config = dict(
    conditioning='class',
    num_experts=4,
    layers=8,
)
Rows from block 2 of a small class-conditioned image diffusion model, named by matrix and row number. Rows with one number within an expert belong to one neuron, the router's apart. Each number is 128 + 32 x the weight over its row's rms, rounded and kept within 0 to 255. All counts start at 0.
Before each expert's rows are labels from the 100 images, of 14976 (inputs lightly noised), where the router gives the expert most weight on average: "colour at peak" is the nearest of a few named colours to the mean colour under the peak. Only what is clearly more common there than usual is listed. The data: capsule endoscopy frames (Kvasir-Capsule). In brackets: how many of the 100, against the usual share in percent.
# router: router (model.blocks.2.mlp.router.weight, 4x384, trained with AdamW), inputs 192-239
# up: expert up (model.blocks.2.mlp.up, 4x192x384), inputs 192-239
# down: expert down (model.blocks.2.mlp.down, 4x384x192, transposed), outputs 192-239

# expert 3
colour at peak: black (60 vs 6.6)
router.3 [148  60 114 137 201 163 117  91 119 143 162 165 146 201 163 146 139 121 183 139 127 151 165 121 132 166 175  77 109 155 154 177 141 121 175 131 132 128 124 130 103 217  98  79 204  89 158 151]
up.0 [128 128 128 128 128 128 255 128 128 128 128 128 128 128 130 128 128 251  50  96 128 128 128 128 128 128  62 128 143  74 128 128 108 128 128 128 128 123 128 139 128  61 128 128 128 128 136 128]
down.0 [128 128 220 128  28  97 128 128 128 128 128 154 128 255 128 128 128  98 128 128 128 128 128 128 128 128 128 128 128 128  65 128  58 128 128 128 128 128 128 128  73 128 128 128 129 128 136 144]
up.1 [128 128 190 128  69 128 128 128 192 128 129  51  15 123 128 128 128 128 128 128 128 128 200 128 128 102 128 128 128 128 128 128 128 128 128 128 128 128 128 128 128  57 187 128 128 128 128  83]
down.1 [ 97 128 128 128 128 135 128 128 128 151 128   2 128 128 128 128 128 128 128 128 128 128  22 128 128 128 128 128 128 128 128 128  61 128 128 210 128 128 255 128 128 214 128 128 128 128 128  90]
up.2 [157 128 162 128 128 128 128 180 128 176 133 128 133 128  96 167 128 128 128 159 128  58 166 128 128 128  96 128 158 128 128  47 128 206 125 128 128 128  82 128 128 128 128 106  56 100 128 128]
down.2 [128 128 128 128 128 128 159 128 124 217 128 108 180 128 128 128 108 128 128 141 137 128 103 128 162 128 132 128 128 156 180 128 128 128  44 145 128 128  69 128 128 128 128 128 128  63 128 128]
up.3 [255 128  92 128 124 128 128 128 128 128 128  40 128 128 128 128 128 138  69 128 128 138 128 128 128 128 116 128 170 139 128 128  87 255 128 215 128 204 111  99 128  92 128 128 128 128 128 128]
down.3 [128  45 128 128 128 128 155 128 128 128 128  29 128 128 128 121 152 128 128   9 128 115 128 128 128 128 240 121 128 128 128 128 128 128 198 128 128 109 128 154 128 128 128 128 128 128 128 128]
up.4 [128 128 128 128 182 105 128 217 128  85 128 128  49  54 128 128  82 128 128 190 128 128 128 128 128 128 128 210 192 128 111  59 128 218 212 128 128 128 128 128  86 128 168 128 128 128  31 128]
down.4 [128 128 185 128 128 128 128 128 128  77  82 128 128 128 128 128 208  68 192 128 128 128 128 128  19  54 156  86 128 105 154 128 151 128 128 128 128 128 175 104  79 128 128 138  93  61 128 128]
up.5 [ 66 128 144  51 128  79 128 128 128 128 128 128 128 128 128 128 171 128 128 128 128   7 128 128 128  87 148 128 128  94 128 128  39 128 128  60   4  62 103 128  68 128 128 128 128 128 128  48]
down.5 [128 128 128 113 128 128 115 128 128 128 113 128 128 128 128 128 128 128 128  96 128 128 128 128 128 128 128   0  90 115  93 128 137 128 128 128 128 128 128 128  96 128 128  80 128 128 128 128]
up.6 [173 128 128 128 128  54 114 128 128  68 128 128 164 235 128 128 233 232 128  35 128 128 128 128 128 128 143 128 164 128 128  52  57 128 128 128 128 128 128  48 128 128 128 128 128 176 128 128]
down.6 [102 141 134 128 219 128 128 128 128 128 128 104  97 128 128 128 128 128 128 161 128 128 128 128 128 128 128 128 128 128 183 128 128 220 129 128  61 162 128 128 128 128 128 128 128 128 128 128]
up.7 [128 167 128 128 128 128 128 217 128 128 128 128 128 128 128 128 128 128 128 128 128 108 128 117 128 128 128 223 128 128 128  77 128 128 128 250 128 128 255  22 216 128 128 128  72 128 128 109]
down.7 [128  34 128 128  24 128 128 128 128 128 128 237 128 128 147 128 127 210  30 128 128  29 128 128 130 128  68 128 128   0 178 128 128 128 128 128 128 128 190 128 128 128 128 128 128 128 128 128]
up.8 [128 189 128  72 128 128 128 128 128 147 128  77 126 128 128 102 135 128  69 167 128 128 128  47 128  82 128 128 128 128 128 128 128 128 159 128 128 128 128 118 191  42 128 171 128 185 170  57]
down.8 [128 128 128 153 106 128 128 128 128  97 128  76 128 128 128 128  69 152 128 128 128 128 128 184 128 128 128 247 128 143 128  52  89 128 128 128 129 178 193  60 128 135 128 128 128 128 128 128]
up.9 [ 90 125 128 171 128 128 123 128 152 150 128 128 171 128 128 128  94 128 128 117 158 103 128 128 128 128 128 128 128 153  55 128 221  39 128 204 128 128 183 128 158 128 128 128 156 156 128 128]
down.9 [194 153  57 128 121 128 128 137  90 128 127  85 128 128 128 128 128 132 128 240 128 128 128 159 128  64 128 127 101 128 124 158 128 132 125 135 128 128  83 128 154  61 128  85 150 128 128  67]
up.10 [128 128 205  24 167  41 128 179  65 128 128  90 128 191 128  94 128 128 128  88 128 128 128 128 124 128 128 128 128 128 230  80 112 128  77 128  44 128 128 186 128  83 128 128  43 128 101  86]
down.10 [172 152 180 128 128 122 128 128 170 128 176 146 128 128 128 149 128 128  61 128  88 128 128 128 128 128 128 128 128 128 123 128 128  76 101 128  87 128 118 158 128 128 128 128 128 128 128  95]
up.11 [128 128 128 128 128 180 108 128 132 128 128 128 128 128 128 128 239 128 128 128 128 128 128 128 128 128 187 128 128 128 128 128 128 242 128 200 128 113 128 128 147 128 128 128 128 128 128  50]
down.11 [128 128 234 128  80 128 128 128 128  13 203 128 138 128 128 128 128 128 128 128 128 128 128 128 212 209 128 128 128 128 128 128 128 128 128 128 128 128 106 128 128 128 128 128 171 108 128 128]
up.12 [ 62 128 214 128 128 128 128 128  67 128 186 128 245 128 128 103 237 135 128 128 128 128 128 128 128 128 128 235 216 128 128 128  43 128 128 128 128 128 128 128 128 128 128 128 128 128 128 100]
down.12 [128  74  74 171 128 128  74 128  66 128 158 128 128 128 213 128 128 128 128 205 128 128 128 128 128 145 128 171 128 214 128   0 128 128 128 128 255 128 128 128 128   0 128 128 128 128 128 128]
up.13 [128 128 128  70 128 202 128 119 128 128 128  45 128 128 128 128 128 182 128 128 128   0  74 160 128 128 128 128 128 128 128 128 128 128 128 172 128 128 128 128 128  97 128 128 128 128 128 128]
down.13 [128 128 128 128 128 128 126 128 128  59  76 128 128 128 128 128 178 161  98 128 164  32 128 141 128 128  25 128 128 128 128 128 128 128 128 196 128 128 128 128 128 128 128 128 128 128 128 128]
up.14 [128 124 128 128 128 128 128 128 128 128 150  60 128 128 128  78 104 128 128 128 134 128 128 158 128 128 128 128 128 128 128 128 128 128 128 128 141 118 128 146 156 128 128 128 128 167 167 128]
down.14 [128  81 128 128 128 128 110 128 128 128 128 128 128 178 128 128 128 128 128 128 155 128 150 128 128 128  86 128 128 156 103 132 176 211 128 128 128 179 128 128 128 128 128 128 165 128  44 128]
up.15 [128 185 128 128 128 152 128 128 128 128 128 128 128 182 128 128 128 128 206 128 128 128 140 128  82 128 128 128 158 128 128 128 128 128 128 128  76 192 128 128 128 128 128 128 128 128 128 127]
down.15 [128 128 128 122 106  55 128 128 128 128 128 143 128 128 128 128 128 128 128 128 128 128 128 128 128 144 128 128 128 128  89 162 205 149   0 128 128 128 205 128 128 128 128 154 123 128 128 128]

# expert 1
colour at peak: pink (67 vs 0.6)
router.1 [115  60 129 157 164  75 126 147 116 142 100 139 133 101  79 137 147 124 114 110 125 147 142  87 154 170 136  79 141 172 164 162  55  61 109 103  95  76 102  85 122 177 142  99 120 139 160 117]
up.0 [128 107  74 128 128 128  88 128 165  84  65 164 128 223 128 128 128 128 128 128 128 215 128 144 128 128 155 128 128 128 128 128 104 128 128  78 128 131  89 128 128 142 168 117 163  65 128 128]
down.0 [128 128 223 128 128 128 128 128 128 128 128 128 128 128 128  64 128 128  95 128 128 128 128 128 128 128 128 128 128 176 104 128 128 128  46 144 128 128 128   5 128 128 128 128 154 154 128 128]
up.1 [128 128 128 128 128 191 128 128 122 179 128 128 128 128 197 162 128 128 128 128  44 139 128 128 218 128 128 128 128 128 128 158 128 128 128 128 128 128 128 128  43  99 128 143 128 128  78 164]
down.1 [ 39 128 128 128 128 128 174 128 128 128 128 128 128 128 128 128 128 128  91 128 150 128 158 128 128 128 128 128 128 128 128 128 128 128 128 199  15 106 128 128 128 128 128 128  66 128 128 213]
up.2 [154  84 128 128 153 128 107 135 128  48 128 121 128 149 128 131 128 128 146 128 155 139  97  67 128 128 155 117 156 124 152 128 114 144 124  83 128 128 144 160 245 149 174  89 162  63 128 156]
down.2 [128 116 209 128 143 128  86 215 128 128 191 128 128 167 189 128 128 128 128 128 128 128 128 128 128 128 128 187 128  91 128 128 129  99 128 184 128  81 128 134 128  91  90 128 106 128 133 128]
up.3 [128 128 128 128 128 128 128 128 173  29 128 128 128 128 128 128 128 128 128 128 128 128 128 128 128 128 128 128 128 128 128 128 128 128  79 128 220 157  61 128 128 128 128 128 171 204 128 189]
down.3 [198 128  90 128 115 104 128 155 128 128  48 128 128 128 128 128 128 128 128 158 128 128 128 128  70 128 128 128 128 113 128 128 128 128 128 171 167 216  69 128  84 128 128 128 153  15 128 128]
up.4 [128 128 128 190 128 128 128 150 137 144 128 237 128  81 128 128 220 128 128 128 249 128 128 224 236 128 128 128 128 128 128 128 128 128 128 175 128 128 128 167 128 128 128 128 128 128 128 128]
down.4 [128 128 128 134 171 128 128 149 128 128  89 164 176 128 128 128 128 255 128 128 128 128  95 128 136 126 128 128 128 120 128 128 128 128 128 244 128 128 128 128 128 128 100 128 128 126 185 187]
up.5 [128 128 128 128 128 128 128 128 128 182 128 128   0 128 128 128 241 128 128 128  38 128  75 128 128 128 128 128 128 128 128 128 201 128 128 128 128 128 128 128 128  94 128 128 128 128 128 128]
down.5 [160 128 128  74 128 137 128 103 128 111 173 255 128 128 128 128 128 131 128 128 128 128 128 128  53 128 128 128 128 128 128 128 128 128 128 128 128 128 128 128 128 128 128  92 128 128 128 149]
up.6 [118 128 128  78 128 128 128 128 128 251 166 128 153 128 128 128 128 128 128 128 128 199 169 128 128 128 145 128 214 128 165 128 115 128 140 128 128 128 221 100 128 128 128 171 128 128 150 128]
down.6 [128 128  58 128 116  60 128 128 128 128 112 159 118 128 128  73 128 128 128 128  66 165 128 199 128 128 128 182 128 128  96 128 128 108 128 221 140 128 128 128 128   8 128 128  97  34 128 128]
up.7 [128 237 103 128 128  77 204 128 128 128 200 128  34 128 128 128 128 128 128 128 128 214 128 128 128 128 128  55 128 128  65 128 105 128 128 128 128 128 128 171 128 128  36 128 128 128 128 128]
down.7 [ 69  11 199 128 128 128 155 128 128  50 128 190 128 128 128 145 128 128 128 128 128 128 128 128 128 128 110  70  92 128 128 128 128 128 128 128  54 178 142 128  64 128 128 128 128 137 182 149]
up.8 [128 128 128 233 128 128 128 128 128 128 104 128 128 128 128 128 128 128 154 128 128 128 128 232 126 128 128 128 128 128  73 128 128 128  87 128 128 128 128 128   0 128 128 128 128 128 128 128]
down.8 [128 128 100 128 128 128 128 128 128 128 128 128 128 128 128 128 128 128 255 203 128 113 128  99  67 128 128 128 128 128  89 128 128 161 163 128 212 219 128 128  21 128 128  77 128 128 165 128]
up.9 [128 128 128  57 128 128 128 128 128 128 128 128 128 128 128 114 128 128  47 128   0 128 128 128 128 128 128 128 128 128 128 128 167 128 128 128 128 128 128 128  16 128 128 128 128 128 128 128]
down.9 [ 80 128 128 128 128 128 128  34 245 128 110 171 128 128 128 128 128 128 128 128 128 128 128 128  61 128 128 128 128  88 128 128 128 182 128 128 128 172 222 105 128 128 128 128 178 128 128 128]
up.10 [128   2 107 128 128 128 128 190 128 128 128 128 128 128 128  91 207 128 128 218 128  48  40 102 128 128 128 128  89  69 128 128 128 202  99 128 109  73 128 128 105 128 128 128  89 128 128 128]
down.10 [157 128 128 128  60 104 128 128 214 128 128 128 185 128 128 128 128 203 128 144 128 128 128 128 128 128   0 113  95 128 128 128 128 183  51 154 128 128 128 128 128 128 128 128  94 137 128 128]
up.11 [172 128 164  79 162 124 248 184  79 128 128 128 128 128 128 128 128 197  55 128 128 105 159 169 128 128 128 128 125  79 128 128 122 128 128 153 143 128 210 128 128 128 128 128   4 180 128 128]
down.11 [142 170 128 128 128 128 126 108 113 128 128 128 130  79 128 180 128 132  72  70 128 128 101 126 150 128 128  85 128 128 128 128  75 128 255 128 128 128 115 128 148 128 128 128 128 128 128 128]
up.12 [128 128 128 128 128 128 128 128 216 128 133   0 128 128 128 128 128 182 128 128 109  77 128 128 128 128  40 128 128 128 128 128 128 128 128 128 128 128 128 131 128 100 128 128 128 128 128 116]
down.12 [128 128 128 128 128 128 128 128 128 128  86 141 128 198 128 128 128 182 135 128 128 128 128  99 128 128 128 128 239 128 128 128 128 125 128 128 128 128 147 128 128  55 128 128 128 224 128 128]
up.13 [128 128 128 128 203 128 128 140 128 161  63 128 128  68 128 128 128 128  99 126  32 128 128 128 128 128  15 128 128 128 128 128 128 128 128 128 128 128 128 128  27 128 128 128 128 128 102 128]
down.13 [184 205  77 128 143 128  92  97 128 128 128 151 130 128 128 128 128 128 128 128 128 128 128  26 128 128 106  77 128 128  39 128 128 128 128 106 128 128   8 128 128 128 167 128 128 128 128 128]
up.14 [170 128 128  54  62 110 128 139 128 128 128 125   6 128 128 128 128 128 128 128 128 128 180 128 128 128 127 138 131 104 128 128 109  47  50 128 128 208 187 128  18 128 115 128 128 128 128  62]
down.14 [128 128 128 128 128 128 128 128 128 166 128 128 128 128 128 128 128 128  93  74 128 113 128 128 128 211 155 217 128 128 128 129 128 128 155 128 128 128 128 110 128 128 171 128 219 128 128 128]
up.15 [199 128 128 128 128 128 128 128 128 128 128  90 164 128 187 128 128 128 190 128 128 128 128 128 128 199 128 128 134 128 128 128 128 128 128 128 138 128 128 128 128 128 128 128 128 128 128 128]
down.15 [128 128 128 128 128 162  88 128 147 128 128 128 128 154 105  38 128 128 128  62 128 128 128 128 128 128  92 128 128 128 128 128 128 128 128 128 204 128 185 128 128 128 128 128 128 128 128 128]

# expert 2
colour at peak: grey (40 vs 8.5)
router.2 [135 141 136 196 155 103 108 136 169 186 130  92 189 165  71 133 140 111  62 107 116 154 139 136  61 181 106 124 106 104 131 144 183 135  87  86 123  90 105 155 156 123 155 134 120 118 168 137]
up.0 [199 101 128 128 167 128  10 143 128 128 102 128 128 128 195 128 128 128 128 128 128 128  36  61 128 102 128 128 128 128 128 128 128 128 128 128 128 128 128 128 128 128 128 128 128  71 128 158]
down.0 [128 165 128 146 128 128 128 128 128  67 128 104 128 116 128 128 157 128 218 128 128 128 128 128 240 128 128  49  49 128 128 128 167 128 128   0 128 128 128 128 128 128 235  74 128 128 128 128]
up.1 [128 128 128 128 128 218 128 128 128 128  96 128 128 128 128 143 128 128 128 128 128  68 128 128 128  30  66 128 128  64 128 128 128 128 128 128 116 128 128  73 128 128 128 128  83 128 128 128]
down.1 [128 128 181 128 128 128 128 128  34 128 128 128 128 128 128 180 128 128 128 164  60 223 128 128 128 128 128 128 128 128 128 128 128 115  85 128 128 128 128 129 128 128 128 128 128 128 128 128]
up.2 [128  73 128 128 144 128 128 128 128  96 128  94 128 215  42 151 128 150 128 128 128 128 128 128 128 128 128 125 128 180 187 128 128 128 107 128 128 128 128 128 128 117 115 128 161  87 128 128]
down.2 [166 128 128 128 128 128 128 123 128 128 128 128 128 241 128 128 128 174 128 128 125 128 128 128 128 128 246 124 126 128  56 128 128 128 128  38 128 128 128 128 128 128 128 128 128 128 128 128]
up.3 [128 128  46 128  90 128  96 156 128  99 121 160  17 176 128 135 128 128 151 128 128 167 128 128  77 128 128 128 103 160 145 176 160 128 124 124 111 128 155 175 128 137 128 100 126 128 128 128]
down.3 [128 153 131 128 255 128 128 128 128 128 128 128 128 128 128 135 128 128  46 189 128 128 128  81 128  94 128  43 128  70 128 128 128 128  75  78 128 128 128  43 128 238 128 128  25 128 128 128]
up.4 [128 128 111 208 102 110 125 128 179  94 128 188 120 174  50 162 178 128 148  44 128 146 128 128 133 178 140 132 130 179 179 128 128 128 129  74 128 185 124 128 168 142 170 155 109  80 128 233]
down.4 [128 128 128 135 128 128 128 202 128 128 128 128 128 128 129 128 128 128 128 128 128 128 128 187 128 128  14 128 128 101 128 128 128 128 128 128 128 164 128 128 128 188 128 135 128 167 128 128]
up.5 [128 128 128 128 128 128 128 128 128 128 128 128 128 128 128 128 128 194 128 128 128 128 128 128 128 128 104 136 128 128  93 128 128 128 128 150 128 128 128 128 128 129 128 128 140 128 128 128]
down.5 [170 128 128 128 128 128 128 125  70 119 128 128 128 128 128 128 128  94 218  52 128 109 128  84 239  50 128 128 128 128 116 128 128 128 128 128 128 128 128 136 128 128 104 128 128 128 128 128]
up.6 [128 128 128  51 128 128 128 128 128 128 128  32 128  90 128 128  13 128 128 128 120 128 128 128 128 128 128 148 128 128  88 128 128 255 177 128 128 128 128 128 129 109 128 128 128 128 128 128]
down.6 [187 152 166 128 109 128 128 128  61 128 155 128 128 128 128 128 160 128 128 128 128 106 128 183 128 131 167 117 128 128 128 119 128 128 128 128  71 128 128 128  89 128 173  38 128 128 128 165]
up.7 [128 128 172 128 128 128 153 128 128 128 128 128 128 128 128 128 128  75 128 128 128 128 128 128 128 128 128 131 128 128 128  22 128 128 128 129 128 128 249 128 128 128 128 128 128 104  78 178]
down.7 [128 128 128 128 128  70 128 156 128 128 128 128 128 219 128 128 128 255 128 128 157 128  75 128 128 214 128 128 128 128 128 128 128 128 128 128 152 103 128 128 128 128 125 179 128 128 128 128]
up.8 [ 96 128 128  94 203 128 128  93  64 128 174 128 128 128 128 128 177 127 128 128 128 128 128 128 128 128 128 128 128 128 128 128 128 128 128 128 128 105 128 170 128 128 104 128 128 128 128 128]
down.8 [128 128 128 128  61 128 128 128 203 127 128 128 128 128 128 128 128 128 128 128 128 128 128 128 128 128 128 128 128 128 128 128 128 187  23 128 128 128 128 128 128 128 128  75 128  70 128 128]
up.9 [128 209 128 128 128 128 128 128  37 128 128 128 128 128 128 128 128 128 128 150 128  83 128 128 128 128 128 128 128 128 128   0 170 121 128 142 128 128 128 128 128 128 128 128 148 128 115 128]
down.9 [128 128 128 128  90 128 128 128 128 128 128 212 128 128 128 128 128 128 128 128 128 128 128 128 183 128 128 128  85 128 128 128  59 128 128 128 128 128 128 128  65 128 197 128 128 128 140 128]
up.10 [128 220 255 155 128 128 128 128 128 128 128 128  39 128 128 128 128 128 128   0 132 128 128 128 128 128 128 128 229 128 128 128 128 128 128 128 128 145 128 128 128  52 128 128 128 143  80 128]
down.10 [128 128 128  86 165 192 128 128 128 128 128 128   0 212 110 128 128 128 128 185 128 128 128 128 128 128 117 165  62 128  56 128 128 128 128 128 140 128 128 128 128 128 154 128 128 128 103 128]
up.11 [225 128 161 128 128 128 112 108 111 128 128 128 128 128 128 128 128 128 128 128 194 128 173 179 128 128 129 128 128 128  12 114 205 136 217 136 128 128   0 128 128 128 128 128 128 128 102  66]
down.11 [128 128 128 164 128 128 128 128 128 128 128  26 128 128 233 128 128 128 128 128 128  76 128 128 128 128 128 242 118 128 128 128 107 128 128 229 128 128 128 122 128 128 128 130 128 128 128 128]
up.12 [128 128 203 128 128 128 128 128 128 128 170  64  29 128 128 155 102 128 128 128 128 128  90  93 128 128 128 128 170 128 128 216 128 128 128 128 128 128 128  59  61 128 213 128 128  62 128 128]
down.12 [128 128 128  57 234 219 128  85 128 128 128 128 184 110 128 198 128 109 135 128 128 221 128 128 128 128 146 128 128 128 128 128 128 103 128 179 128 128 128 128 128 128 128 128 128 184 128 125]
up.13 [128 149 147 128 128 128 128 128 128 169 128 122 128  40 128 128 128 241  32 128 128  68  84 128 128 128 128 128 128  70 128 128 128 128 128 193 128 128 128 128 151 128 128 128 128 128 128 128]
down.13 [225 128 128 128 128 128  46 128 128 128 128 128 128 128 126 128 128 128 128 128 210 128 139 128 207 138 128 128  45 128 128 110 128 128 128 128 128 128 128 128 128 128 153 128 128 175 128 128]
up.14 [128 128 128 128 128 128 128 128 128 128 128 128 128 128 128 128 178 128 155 128 119 128 128 128 128 128 128 128 128 128 128 128 128   0 131 128 128 128 128 128 128 128 204 128 128 128 208 128]
down.14 [ 88 128 128 128 105 148 128 128 128 128 128 128  67  79 128 128 128 128 128 128 128  65 128 128 128 128 128 128 128 128  96 128 128 128  53 128 128 128 128  63 128 128 128 128 128   0 128 128]
up.15 [128 102 128 128 128  56 128 128 198 128 128 128 145 154 150 128 128 170 128 128 128 205 128 188 128 128 128 128 146 128 128 128  71 128 128 128  50 128 128 164 157 128  45 128 128 167 128 181]
down.15 [128 128 128 128 124 128 128 128 128 128 128 128 128 128 128 182  94 128 201 128 122 128 128 128 128 128 164  37 170 128 128  97 128 128 148 128 102 180 128 128  95  75 128 128 128  70 128 128]

# expert 0
colour at peak: grey (74 vs 8.5)
router.0 [180  53  69 101 213 150 170 148 103 202  85  88 166 177 110 155  89  97  99  99 119 168 174 114  85 160 103 105 116 118 156 161 132 136 180 153 129 109 107 111 179 163  63 110 162 173 137 116]
up.0 [ 24 128 128 186 128 144 128 128  96 128 128 121 128 128 128 128 203 128 128 128 180 107 128 152 128 128 128 124  63  42 128 128 209  93 128 190 128  93 128  56 210 128 207 128 128 245  57  50]
down.0 [197 128   5 132 149 146 128 128 128 146 114 165 166 157 148 128 128 128 162 179  59 128 128 128 128 128 128  12  59 128 128 128 164  74 128 128 121  75 128  73 128  40 128 128 128 128 128 179]
up.1 [128 128 170 196 128 128 128 157 128 128 128 128 128 140  81 128 128 128 128 128 128 111 128 128 128 128 128 128  52 128 128 128 184 137  74 128 128 128 128 128 128 128 128 128 128 143 128 128]
down.1 [103 128 157 128 128 128 180 104 128 170 142 165 170 128 125 171 128  94 128 111 128 128 128 108 128 134 128  47 128 128 107 106 128 128 197 137  64  80 128 128 183 128 128 176  70 128 128 128]
up.2 [ 93 128  92 154 170 173 171 170  55 128 143 128 128 128 128 155 128 155 128 128 128  84 128 186 128 128 128 128 190 128 128 154 128 128 205 128 128 128  86 128 128 128 128 128 128 162 128  44]
down.2 [128  78 128 128  98  84 128 180 128 128 128  75 128 128 128 128 128 128 128 128 173 103 128 128 128 179 128 164 128 127 204 128 128 128 191  42 128 128 128  77  83 199 128 128  69 128 128 194]
up.3 [128 128 128 128 135 128 112 128 131 128 157 148 128 128 128 128 116 128 128 128 128 128 128 128 128  85 175 128 128 128 128 128 128  91 128 155 128 128 180 158 166 128 128 128 128 128 128 128]
down.3 [128 157 128 128 128 128 128 143  78 150 128  60 128 138 128 128 128 128 120 128  85 128 164 199 128 128 128 128 128 128 128 128 128 166 128 128 128 128  91  46 128  66 102 128 179 128 128 128]
up.4 [128  84 128 128 128 128 128 128 128  34 128 128 139 128 128 128 128 128 128 128 128 128 128  82 128 128 128 128 128 128 128 128  70 128 255 128 128 128 128 128 144 171 128 128 180 128 128 197]
down.4 [128 128 128 128 128 128 128 128 128  94 128 128 128 128 128 128 128 128 128 128 128 128 128 128 128 128 128 128 116 128 128 128 200 128 128 128 128 120 128 128 128 114 128 128 128 128 128 128]
up.5 [197 128 128 128 212 128 128 128 128 128 128 128 114 128 128 128  48 128 128  78 128 128 128 128  62 194 128 128 137  80 195 128 128 128 233 128 128 128 128 128 128  90 128 128 128 134 128  67]
down.5 [128 128 255 128 128  63 128 183 128 128  66 128 128 128 128 128 176 135 128 147 128 153 128 128 114 128 180 128 128 128 128 128 158 128 128  23 128  98 128 128 244 128 128 128 218 128 128  55]
up.6 [128 166 128 154 186 154 178 128 106 152 128 175 128 128 128 128 128 128 128 128 128 128 128 128 128 128 128  80 128 187 128 128 174 128 128 192 128 128 128 128 128 128 128  91 128 128  77  80]
down.6 [128 128 150 133 128 202 189 126 128  73 139 128 128 128 128 128 128  44 128 128 182 132 175 128  62 128 128 128 128 170 128 128 128 128  64 158 128  81  96 128 195 128 128 159 128 128  60 128]
up.7 [118 128 221 190 128 128 128 126 209 128 128 128  78  79 128 128 128 128   0 128 196 128 128 128 128 128  94 128 128 128 128   5 128 132 128 128 128 128 128 128 128 128 121 205 128 128 128 128]
down.7 [218 128 128 128  50 128 157 146 158 128 194 147 185 141 128 128 148 128 128 128 128 128 130 128 128 128 128 128  90 211 128 128 128 128  81 128 219 128 128 159 128 128 128 110 128 183 128 128]
up.8 [128 128 128 128 128 128 128 128  66 128 128 128 128 192 154 128 152 128 128 128  45 128 128   0 128 128 128 251 128 128 128 128 128 128 174 128 128 128 128 128 128 128 238 128 128 128  23 128]
down.8 [128 128 245 128 128 128 128 128 128 128 128 128 137 128 128 128 128 128 173 146 225 128 128 128 128 128 128 128 128 154 128 128 128 128 128 128 128 128 128 128 128 128 128 128 128 117 128 128]
up.9 [104 128 128 128 128 167  75 128 128 123 128 128  93 128 128 128 128 128 128 128 128 128  68 128 128  30 147 128 128  65  51 156  96  86 209 128 128 128 174  61 128  92 128 167 160 128 203 128]
down.9 [128 151 128 128 128 162 182 224 109 177 108  36 147  79 128 128 109  53  75 128 128 128 128 186 128 128  90  90 128 120 141 128 128 128 128  91 128 128  85  67 128 115 112  87 128 128  78 148]
up.10 [ 84 128  81 128 152 128 128  89 128  96 128 128 128 192 128 128 114 128 151 133 217 161 128 128 128 128 176 128 128 128 128 128 128 128 128 128 128 128 128 128 128 118 128 128 132 102 172 128]
down.10 [128 128 128 128 128 128 128 128 128 128 128 128 128 128 128 206 128 128 128 128 128 128 128 128 128 128 128 228 128 128 128 128 128 128 255 128 128 128 247 128 195 128 128 128 128 128 128 128]
up.11 [128 128 128   0 120 128 128 128 128 128 128 143 128 202 128 128 128 119 255 128 128 158 128 128 128 221 128 128 128 128 128 128 128 128 128 128 128 128 128 159 128 128 128 128 128 128  86 128]
down.11 [128 128 128 128 128 128 128 128 128 128 128 128 128 128 128 128 128 128 128 128 128  74 141 128 128 128 128 128 128 128 128 128 128 128 128 128 128 128 128 128 128 128 128 128 128 128  41 128]
up.12 [128 128 111 128   0 128 128 128 128  83 178 194 128 214 140 128 167 128 128 128 128 128 128  51 128 128 128  90 255 128 128 226 128 128 128  61 126 128 121 185 128 142 128 128 151 128 128 128]
down.12 [ 61  77 167 128 255 128 128 138 128 128 128 128 128 238 128 128 128 246 128 153 141 128 128 128  93 128 128 128 128 128 128 128 128 128 128 128 128 128 182 109 128 128 128 128 128 128 128 128]
up.13 [128 128 156 128  50  59 128 128 128 128 128 128 128 128 128 128 245 128 128 128 128 128  80 128 184 128 128 128 128 128 128 122 128 128 128 128 128 128 128 128 128 128 128 128 128 100 128 128]
down.13 [152 128 141 128  66 128 128  35 210 128 128 120 211 128 128 208 180 244 128 225 128 128  18  88 136 128  43 128 128 128  54 137  63 128  83 128 128 159 179 128 128 128 128 128 128 128 128  82]
up.14 [115 128 128 157 191 128 158 128 149 128 128 128 128 128 180 128 193 128  80  99 128 128 128 128 128 128  94 128 128  96 128 128  77 128 128 128 143 128 195 128 163 128 128 128 128 128  83 128]
down.14 [128 128  79  58 128 128 171 128  78 128  89 128 128 182 128 128 128 128 187 128 102 128 128 155 128 128 128  70 128  56 195 128 128 128 128 128 107 199 128 128 128 128 128 128 178 194 128 128]
up.15 [ 49 128  82 128 164 128 128 128 128 128 128 128 128 128 212 128 128 128  62 181 128  98 128 128 128 128 128 128 128 128 158 128  88  83 128 128 128 187 128  77 128 128 128 105 128 128 128 128]
down.15 [223 128 128  97 128 113 128 128 128  95 128 128  92 128 128 128 128  53 119  88 128 128 128 164 128 128  57 196 128 128 191 184 164 128 128 128 182  78  96 128 167 128 128 174 128 128 128 128]